config = dict(
    arch='wide_resnet',
    model='self-supervised image encoder',
    dataset='regions of photos with short descriptions (Visual Genome)',
    train_examples=203450,
    image_size=32,
    crop_scale_min=0.3,
    horizontal_flip=True,
    color_jitter=0.4,
    method='simclr',
    norm='batchnorm',
    activation='elu',
    depths=[2, 4, 2],
    kernel_size=3,
    stem='deep',
    avg_pool_shortcut=False,
    widths=[96, 192, 384],
    projector_hidden=512,
    projector_out=256,
    projector_hidden_layers=2,
    temperature=0.1,
    init='small_normal',
    residual_init='zero_last',
    optimizer='adamw',
    lr=0.0034,
    beta1=0.9,
    beta2=0.98,
    eps=1e-10,
    steps=20300,
    batch_size=256,
    epochs=25.5,
    lr_schedule='wsd',
    decay_fraction=0.2,
    final_lr_fraction=0.1,
    warmup_steps=1010,
    weight_decay=0.02,
)
Rows from block 2 of a small self-supervised image encoder, named by matrix and row number. Rows with one number belong to one channel. Each number is 128 + 32 x the weight over its row's rms, rounded and kept within 0 to 255. All counts start at 0. Numbers have three digits each.
After each channel's rows are labels from the 100 images, of 14848, where the channel reaches its highest value: "peak at" is the part of the image that holds the peak. Only what is clearly more common there than usual is listed. The data: regions of photos with short descriptions (Visual Genome).
# convs0: first 3x3 conv, stride 2 (model.blocks.2.convs.0.weight, 192x96x3x3, each kernel summed), inputs 0-95
# convs1: second 3x3 conv (model.blocks.2.convs.1.weight, 192x192x3x3, transposed, each kernel summed), outputs 0-191

convs0.20:121136091121215123107156156103115151112138209075113097144126173100157147167138100211134139107099148117139180128136093142110105138176079183161141119169123074099144137166127087131175104154096117160174137108129145096127186086087122132110094112118105178164132127161097066106107137122183073101
convs1.20:113160147108129147124098116120123151112146137092129128111137168079144089094138065052100087100092119128127123135123097116134148137076157125117128130128155088114121206121101130157149109149219124160123114138118126079103147117074110129084163119107073162128166110031073103108128126103105203151098094171133145139080143153139132140127119104122106118169127136128108173119109160146118081119132121067107105171107149056072124089106100060144172102125156153101138165180131130000098147117112141115148124117127110084116049148191097117109134142138160165170165130110134099105120033090115127164
peak at: top right; bottom right

convs0.51:097171116053118150160119133119150126098098143155131118128074140118121094179130124096136144121124155132116059146159141087112124170113136125135133082112106069067139094078164136156104113072169154095103115132102122143149071111089114116130096198159073093133113074071112153148226105116071119168
convs1.51:067148132165161145083108168181163134095117170206093103148121125133155139163201084069113191130142157113133151079132105173112160145149091117169120126085074064152149093144115109088152108068123036163069122111063140082175110155060130113142184105161113112099112128186123132152122131194148131109179073196145097125138137153101101129128109139122112129161156114128134119121172112116136117040126134156133101163159120202078151122151149119164111135161156104137113172098160095148146116138126174129130107143166106145122180091156092169103104088147131088122117143060127112131113080128120131073
peak at: middle left

convs0.159:184124127080096153138078116098135108121123096100146141189142193132000159101117190125048139151160135140123143122133140144172114146084133103112067100147145094135110086129109155161120122190121126160116087151098135153114126118122165109153145140134135099135121028145090134122122161110099133140
convs1.159:135140124129160184092118114119110094226125159112119114130181151134123144155172113124208177150152166123123127198137136128203158089137134120138138179181044166112119111125153121105112125084175123159158135143094128152102156066123152150128133136094096132113154111113116127116126111117102161102132089058136107131107088105099213135119116078145118121191117114134122121167097187187123139103126231140157155104174182122175149125110115140120126092085145185131223127103106105131157187158150141114141115127114127163112189110135184122113166090134142152142104216152144202147111141118145142123
peak at: middle right

convs0.110:133178121145132141168094174128122122104169075117090135141149154040135152107151098096149083121131133121061157165150136144098141110134132151129116159134092138135175107135140060218075138081118197130173136104114141185127221141118100162127107127159126115139138128122058075114183150136133108117
convs1.110:121149102108135114138125098090093141117124084129044118142105135120111091108145149060153132149124140134152068155174125091070141114153176154082130118122101122154134187128145164119114135159158086215099101136110128093167139160147132116130137130138152126152151136088142112004145127141142142194232119186131113129131130114112124119158123108178156109093126128111132097123153106167139114138184109164114154154119106130032115086112176105151113143058086170145094105101234110120103173122129161067140119161145116172141127149078120124149104137133080144131169133130123136092186084144064128189
peak at: bottom centre

convs0.148:107152105134148144172041122065134120125130110088150133187137194126142098127175115137145124137159101170113179140124143089173154120147109107171152179152144113099204106116130111138134113149148139212144190189125232160127135121125139156075133115132170098129136131163120126127126182182122134112
convs1.148:186147152100112140121158116127111140113129091122127094138035117129138074080168067073138102179103108158117123205161115131166131092123149131144076104150157103126131144144107111116126139165155134170172128157167138140134160132141125125103128137162142129124151127039096150109135109134111162176156098092075113107126084111145154148122144031102136150116130104149183096162000103112156147183151169095133069125185149062094119098146120087158160045104118139137090125155130104147100155139138151132135169124122112093117136127104154159121116241138126173124167152186099145112130123152101137146
peak at: top left

convs0.25:118130108143133080159108113111092164126138110084136103176215168166093166145126035099096109125128105085165109195143102189078141119111117113162084128169106125096136187102101109117110120092152138171138069157123115122110102090109135115188179103082166202151165136128101119129119096133131105110
convs1.25:152131107148065187129102112149117217186000093168122126085148124082145159115133089118173110128152136124154148243133123111127113117169119154122118055119124159153119112135120089142131103117082131150165129163108129124176239136082133158154111103097109141116112113132125111126108080123128100137126094170101153140150139126092064118123147175119138124091156150141125201000111135112137115161111119099214135103084157104154132153122107101140120096147067123126150137204123087148120092132133111151105127115122133105136111155113142122118140118143115144149140143155099094116120138138120159157
peak at: top right

convs0.175:153129095165140117074065108127108113074129156157100129138128090127132232144070057119123126173171123116112068177145124124163089123149164112079154177112062131093146162116127123087129087103087132101097135137161153143136171090122158119118121126157191067126085170106132171124116129174110158105
convs1.175:200147114145120098119103095140153147119129053121145134144107121217086147160173139145067026111134086133096123111138126187107081127131104116182175032116183122092155098141088125098116169151105077094142119143114136121122142112203118105146131127129130121174100096131154153087107117123121102117096149144107063150105141147114188132144098105108137139124090134111138150149122108085138188103112072137144141172141138086113109130153195101120092119125077071137127060158132155170147103145132110158133102132110091110118114083116164219125152110104123066162199077091108093159105158171114126189
peak at: bottom centre

convs0.39:139149155138138155062141127131125148135146149117122141111114130124117113105109130114112135121133117143122106138097118104121117096115110137124133141143135124124079108105138230101125255126124082153157121096120144153068174130125145136139118121111148125131141130072171136094148128147127141101
convs1.39:128128127125129146125124128129131135131139147094105130143120129135106123142106163172124162150076075138106065120136181093137140126133122121129134145143122137129131060167094145152102141146124105138058181125137106157105139149157142234151118167147166240097154158142132128137141119116113073125127116138141148062134133121137156081192108144128147150108081138193052111132139152140090158127134145134094181138101152147126134181124129169075172150060173095133118190127104113120144112104154090116098142120146132146127151109186150123011156129169122149110000149114122153140063132135193085139
peak at: top centre

convs0.46:118141114084172137119140147119146186123127127073159183078135097066195148164083092118189150150148095123122135115116117165158215102186126130137148142143096109171192133111147099122155130118139137159158176155177193137157129152117075163098128191140134114176111126077127168080125134169155142139
convs1.46:183151128139126000132096110151084135149129129179175102135076168129124153094194122044176157131131154141065127198135137131166121100127134130141136104139138159151133141097148044106128149124160113161177120076121151106101108119094127136134103149143077130119132121091152127122116123157116107160180083063161103119142117079134139126144099063137082141161144116178186113200084117141088149136117161175136049100138160073035107088131129087162132117116083160125128141076089092167126112128143144123163175151140104086121107122077163181109157114152113135128120128155133159084104171115125127133
peak at: bottom right

convs0.174:147113175122129139140176108147230204120118159088070149117111105113153176098098122128121138149160093132122153117111074145158154123145112152122116132138076126148158122124116089108155128188086139157123146114141124138152104137080118139111168126113158086150133158083137117021080145154139193039
convs1.174:166190098123106087118044171096115134120124110088172157118144154110019170117149099154170110098068137130103121176097125108141118155115134132173170159140141190118211161123149079131152149161153169144144130123133177125099143094144144143099052128091060152178146116065165098140099113101090101119137096067157143132118109104123130096169134126108124111143094128129195164173120165123063106162057178174142125098090128090162119127124118097111123110137120146155148124104114110138162121171159055134114100191137154110132134128123171119138178086191112090189116077127145156119146189091125119109
peak at: bottom right

convs0.42:122173137115142089129077141140114101146137073056184143116131140124105168129118119104141113097153179122084155174116106123118117066084140108160118126102054089116207041076107102135155124107221132120132145123073126118102077107165105146125121116119132115123087108083060172145121120123105117141
convs1.42:134126104116167144138146124179130134156169170161143106146127112205146151132089210109071169172079119108111123134145108157128146121060093134171111124180077126086097112128142093132127149103128059056131114129170117182166144148161148144153171129122197124096109145125128156165122160188144117159179100113127063165155119138120199126124074131103119141135131126115122094089137149144125148146099149156170104166202137172138144106172165096118107134131033144148129110105111033216157062145150123150164153125117133141116112133104138181142127128148094133164097149141118153130094112163031170148
peak at: bottom left; bottom right

convs0.45:166177118125117112135099097127230061155126132128156108124129142149112095096109123069136124143166088084071113135149131139109141138138099145102139169110134135125190117093142102152199110100173123105122140118136171028094136085095119119126143142137179113106082132148076172106148175138071074175
convs1.45:112184131184130146139094131138137122136124172129111118137133114150205136092055156105155159136179137070105163133128149098128137120032087144139118169097093117185106089140141106126132149104025088051141116140179142181165119145154122132165174128183090118103156151133175134149147116161088081158201122059136098122125130135127123126155093111148094130149163168106129107106152135137124150132093128108171101071154090150081151093161117073104098124142119124158133104134149146200135095152141165131099136164135174159140129125111115065137165145161097105060108125139161174017169141132137126068
peak at: bottom right

convs0.66:148128154117095124132132097160148083128137129160169097149175162147052149119107153139058102152103138158166137124127087105136111087052101103069061108126177167100137134139128134118144107094055145131114072144117072128091150062143154068157084113168131070129151133139128163127130117050108121118
convs1.66:152124155099129205113070096167152129166105148094080125137170062103139166147111133212159104168155161117121109177101124063140126155158183137095141204137088130126127122130119184128106127136063159157079146171199111160152198171126143131128082111073077134144125142164146158129138138127160113119078103066103179142124144151078154128136091148130143114100129147107142165065169152126108140164145122126137181062159094152184136111174099121102144133131115131137178107131124150106185141161120101102120130122107142147116114112123131000142150120121112081146143139142146158183143190086142124150
peak at: middle right; bottom right

convs0.82:131127100194126135111121116104085070125159152134137147150138119108131137132122120193124129084144144075177092112100143175135133148143110169147118126187117135106138138162107122138164144148124113143140124114147111044125099110111135100122133131109114130160165148094152066136059112162228000182
convs1.82:158105121119105151158143098098104180079123123125133161079138141068192146096000169153109115120110043115134113133135134154158067086151156125126172103126167127139059165129129132156127125171134138103131149131128119127111150119118131126131123146118151102095109137100126137161173169134127115141061195116130137111125128125124115155130128146172146136140122146180104194055104124126112115121104137093146107068104114102100100153113080193153138099134119051104142161173130126016111041101114178123172125137098143155133100139141176059102141131112124144101143138099157097070125122113106138104
peak at: bottom left; bottom right

convs0.161:141125116133082189101168092140204135102108095130092128225185130125106139110159105130112203101094170166119114136160135110156023152166116151137141148142151103047108137105120134132137144116107119111108122179090099117134092091150195116146141112132113175132109160151127080102146134073128159130
convs1.161:074160117119129152142108170113121171118053104059154113130135132114126168112120128127126103096133135141121140160147116128119084124133096127120113057115098167086127138126127125137126115064119119099159146169070140130099125078150096095118088126150141126113126145111124158164137094126127121000077125161036120118112149160174139118130137180117093125116104160106112134128139121068106110009100125130112128079106115124134123131115111108121123103131105148147102158146075122137131085118118103147106153130030104096131138128100119154135137127152120119105125133150119144113122122056096128133
peak at: top right

convs0.78:098181119185120127152167058131091122151104085107170151122121127121103097126119164161104153139143188103108209123154161101168117067089068092173156113174132100122156059111143126123142144146178089118121122124131102146097111082158142184128094040160095175109104113103176089131113121109107135143
convs1.78:080116106072128153151156151113126117156172116090070089085135144111117124184139191146026078118089109117139130105155151115173126084147163121132102085174090166000144136152147165143078147124211088133103135135138118153132150142148148125142129138137172099100086135112131157151110191161085176116108093164128110124034100109119249128106106118134162138122150129094078141089136151156143080121107118135100110147122120101159165116127161120084156144102087152122142137161134083070124105110129148137146126122108129143148080133090080077111123118101163113136150116130111163180135069142081087150
peak at: bottom right

convs0.114:122136061119197139121125129127137134136142122099124127140205132134124090159103104133117182111175144121110130092064110228086121134157114189125133117178115103103134101161124116153140106188138086135160143110103165112142133111109109110107149125089226168189080116141086042109116121140148113109
convs1.114:099147110093101152143142146080123187092086061119097131165106203127119125094102085117215105087130101134113151146132114091103116150113073106064118104109119192138137177120092097201114110145176075147190130126083103078116172088143115101138090123108102093099134126130130094110109135088119155128163142113150090158171124112138106139111110132153095131158119142139113132161135165144106099119132093113109145068105167109058132111085071049119158108089144116129155117147123196124125121092127079089124116101129129129154122148104186153182151107121114179103173153151118134000125081064108152154
peak at: bottom right

convs0.133:043093145140181119107115157156138145132134143133155207146174150174105098129118093114119116154173119095211126201117099186090096091161147085160124166201089124093146140107092117129137113123168121127128136114131152140103130114152182151241173128125141145112151131122120160113109084106132136118
convs1.133:159137108119051148153142133142131176128062079114140111113123084140132157124136152133182093157135149128130115148108123108116121128111099143130126100186107161103121117193120066104129088036084130066183120108083108097118182146144108114145072103074089115096133119144115098123104134126097134041082122119101083129140081221107097130127145168134111135139093148150111155033076235126090169102110107142161100126092148131150136132111140135103145081111097129117105094172094114115101115095151095104157110097128123103124070130075142160089109158075116129148150089160139069138132138045105121186
peak at: bottom left; top left

convs0.34:119127214123114130129109161093104148095209123109104123128129138150110112118108137154113089030135191147143171071152013144156153172154129116153113084124105114100164128131140111167151125109166124143112115168140131143141166168193108138113173120122142141140129083075114142076127135110106067157
convs1.34:104130132087149129175148132164143120163149124125075135124155118110174119121095212138114175136159106126122000115110158113121111146161105126155136137180110124071074119142118122133138151127107148105087142120150162123118137153102133170111144125157157141116146165137128130060122141156156097137150146127132128077124149135132194192184144153127160132146152127244124049084129122125127077174186144119110126144174139229121098156137111125111120139100125119102154134143133127134138062130133160098121128132128136126127103133095131133044112147156121090255073143147126133113095148145134071145
peak at: top right

convs0.153:103088149104131184144104090140174123141131106098127154207212142163139140106155096138178136124118142156201093134083086197136109130156136111068135120071068136100145126102126123105176128191114168089133152129156149133133129076120150186150133150165162110146122115125123216102149117121164168124
convs1.153:167144137094036069131123147173133161129064064099158124160140127134132177107117140176216111145131116099123133133156131100111090135123122121125147120158134155135130117106121101145110137099032125148112141165203136063098127117161133124080030126115111128088146135170092192140107145155135144073144087046072089128196110152160075117146157160129116122128072132150115165044106128105088169128087113129110113108100130147137120114147113131122183094117153101118118071118086148135106108096140105126111116115083105071116069115089167137125148145140121126123133091137130118132151110011112139178
peak at: bottom right

convs0.29:118168167156133135138113107135181129097121129093142146138081078051135193128114147145157162108154165153096122117104164109135148082124140138125176135126030081131222103088131086118150140126186161149129155124135142070170028106156160096113122096121143135144150131113101129123112087156173110144
convs1.29:168158096118142117161134114115117145113187114185169170132101152123140158089063166116057192118095064145127132131134136166164085086103057145156162070156144158129118160123143126113127191161151064064163112132088156144122085133177121103130148133156227110139117120118130140148163133121113132155135151117123106142162102115142164153154129139109108134139132148174155130103106132114104093126071162086143075135124101136085090100129155130134111104138043063101131142134079089159122024113148162180180138193123159124126123158125167213161147162139092132106115159132149138074100112150058164109
peak at: bottom left; bottom right

convs0.70:153145147154108161116191089071132142138119146086128105152125093083137163149134175152126139112137191119099153068117140069208106246149134165158138114130172119113145161123119133112122132229150140146161149189178156131127145119120130137112112118118116074127109134144137124126133207155143090131
convs1.70:121122116190065091115112167087079158128102112120119120044141155126126125164156125043097086067120129125126136124116127144249127106120145103173135103083124132114105118133140091031169133129187123122120108172077120120078126107135118094131104136169071144168095140016114115084125095147094098135115139112108147116117138135138170114121096120129138116138148116126121178125100113124129101076128203199118082115087147072095113108118160084202073105137115126107187106167145096079115111149126171185119094138112157080108095121110145092159123105113105112157123106104097134120104082096114145167
peak at: middle left

convs0.80:119152104126059154125116111099146075122123108160139087166156120128029165099131084114089049142072128093090121193157137150094139127126148112129134142106151151210131088143092125134107133111118137043072129172079080144120129115149131114125131125114112100105078134080101167155105136061136103137
convs1.80:115154141150090102092098143154077136165078089197096100109142140122151116138111135142179113138124121124144134166127122122153127130157121138116108105133178130088135133133145147181130112185078140180131140162209128138152083143117140132123196123135120131108132142170143178083091145125167141171170077084085116157156142151147069165167145184149156117097132146148127136040224182122127134205127123164149173168103131143156156109173091120134138169093118137153195071123145130168163109105120141098132180132100134137130043115134150113138146099136129081174119027136121091173119113199136151200
peak at: bottom centre

convs0.109:129126121152113120086128130093127099139126153159150156113119126092140123096134117147179060119039133098091140131122149153094212095192142088132191159095146129209154111154070137141121130081135141078107187143153104151125142139127141183088078149115135073063118117102143165142072149105171113142
convs1.109:143139131142119000125125125139053099123136107187130117110125141107138121031110111113173116138115126122133126152124110132183135122158116129082139123144185117132116120134141111171124126175124160167123106095197122094129010130106132127116153139139092100105121119111137179128103166132139141189178071063119106121136099146172072129134112137143138127128103148149135085113140155130122147192131105144157096126129136124152088084145101151121172117109136134143178042066144133105101108093122138057127202128107113121148059110126176125137148150117098163114131028142149104123149104139148120162
peak at: bottom centre; bottom left

convs0.19:129129129113186136155072126067114116136127125140108097054139154156158114158146116109159125097173197080123116093081125160119148129149106190057135124119145098124119109113155105127127126136157144156141146255109146102078092215088137138158155150147135174162137122100080132139164140135116113144
convs1.19:088111183117133132161144194101163098127115107208070154194028164132138100128128139086165122129115129120137124064190171118217122133127106189146113130161090172132112115114135071138112101103180102125130097165098153127112123214117113143099105132146165170093096132148121127163107146106142131108129170151150126110126107123134124156077105154184131160164072086134156108100157104096154109096117145105107119136198172139084150148114160102163164129110142173153153154212146163123131093106109133128118067139169176131120109147114151102147100216120121166130117164196073113062138133164118162107
peak at: top right

convs0.75:143154143131125091143107141113115095108123139142128067068155146139092136165132131132065105161120168139136143102156111130186239116112142079117135151080170122154167131112129131137116121126125158151138175255149146148111161150154067126155118114145135080142084156118124174135162136166078130111
convs1.75:152120152142148162154141130160134100163144085213077113139071166151133137139164132109146086176166104137075118113148128188255142155119104114157137144147118118109146114134115095118120144136078107139118137117154132130121136238144130127136129144165070151107127156114143151050121126157162108158194096055162124118109137108131164138141098120137151147113121126135138109084125099141129130174216220084094153112159148121097137097152113129141129160101119123124247117194104137103205120124152143102135128150167157105101109111126153094128106149128160097140107134174104131132104146171118136208
peak at: bottom right

convs0.83:114081122149155103130177140129125186081148179116096092137177139137152109123128085138127123100124210137187109142136192169115186179179130150137134155141151090148122181111126072141101125132167069142125125202127120118148117123109133133238169092149132155158179134095154115094090149122132106103
convs1.83:160120112122163153100122109086130118138081013168086110088123135128111103104147121133101093117109078159181124111107107104205132140187125157098118042104131084124115134139143098135137131110184147156105117114105142117125162151116139130136120136079110129147088120064142110085132125120137159113128116142160151098098141149081118150081144109188133122044145094148136151037075180113148135159151114084136123149097135119122050142120129178126132118123112128160209116196112116012137136098103161114150070153132132138151163120112114066146090161135133112142167150143110039091148189152104146119
peak at: top left; top right

convs0.26:121112134130094162081156132098135149120111151125124165127071106092119129094151123153177128137044120119125125138120124160089154122210130097119194150071146041232118082142135122147145131095124112084129174146131096138128128168163162168044101128152128129094122126131131156138071163077125145147
convs1.26:121128143154114000113123181123044072121131169154172115142109131114146113083140134095171150127121147122133129151131100140187087119120126120099126154130186149142144130140132104134112123130134167120144109080142118105126000133123124123112173138153082122121127135119124166150112108133150149144167086091093134138122120157199148141149125145162130124168112123131126119150166138101133123147120163160101083148160122106160093102128121126137131154116159121136156086069118096141101133146139138100136224121111118076122062118114121163147129119127109148145124057144133110165137118130153136132
peak at: bottom centre

convs0.152:114130130078158136122157126150143109107112130179142171125130149123114117152103163109151135134082180151106115153066139109105100110171104178114088065183147099115144082116156151169116129110115127050158081109060031122122081117147147121140037139132110169133133052114087119147133139070113121114
convs1.152:033129131147135170088098176152183198100109172155124140198160114127157147108133132159141154141128126144168089103120108109062107156114134139100120154106099141183139139128116151178125115134124121111115115155127093116130093133099135153119097101086133126143157100168140153138112102137145137087090125154166164111200134163132151141130151189162145131129100118138135169130255210103133115077107116163121167095186111156135076121175174103149136162090121116147182195128154070152212130144109122074108190096112139125128145105127121147156133097123081118167115145131087094097105077118085194107
peak at: bottom right

convs0.16:127094106123138127115119163112000130112068075123138129153124156159127125179124105141149166110130119141118116149116144120087109147135135131142125126150140159129138135127108181149086135115141121134123156134128131104102120134164144132124146150112112123102119129108117086255130144145133092167
convs1.16:147078232159098122108083120157150143144106155147131126153145098088196128136102159116145152109157141048182204116126128136134160111033079095165127117131139128157166111161155142146131098110047101074143126147139024146181134128126123134156191174083128137121137150127138135139168137156153123157163123124121115116154170150112125187144047137145149116154195147075149148117144113115174103153104118115153086087135066111136168100178084099153124134146139120167105124140135126147145093160125116148185128115118149145079128123112126077123137119087115083053113174099132154076185151109109146067
peak at: bottom left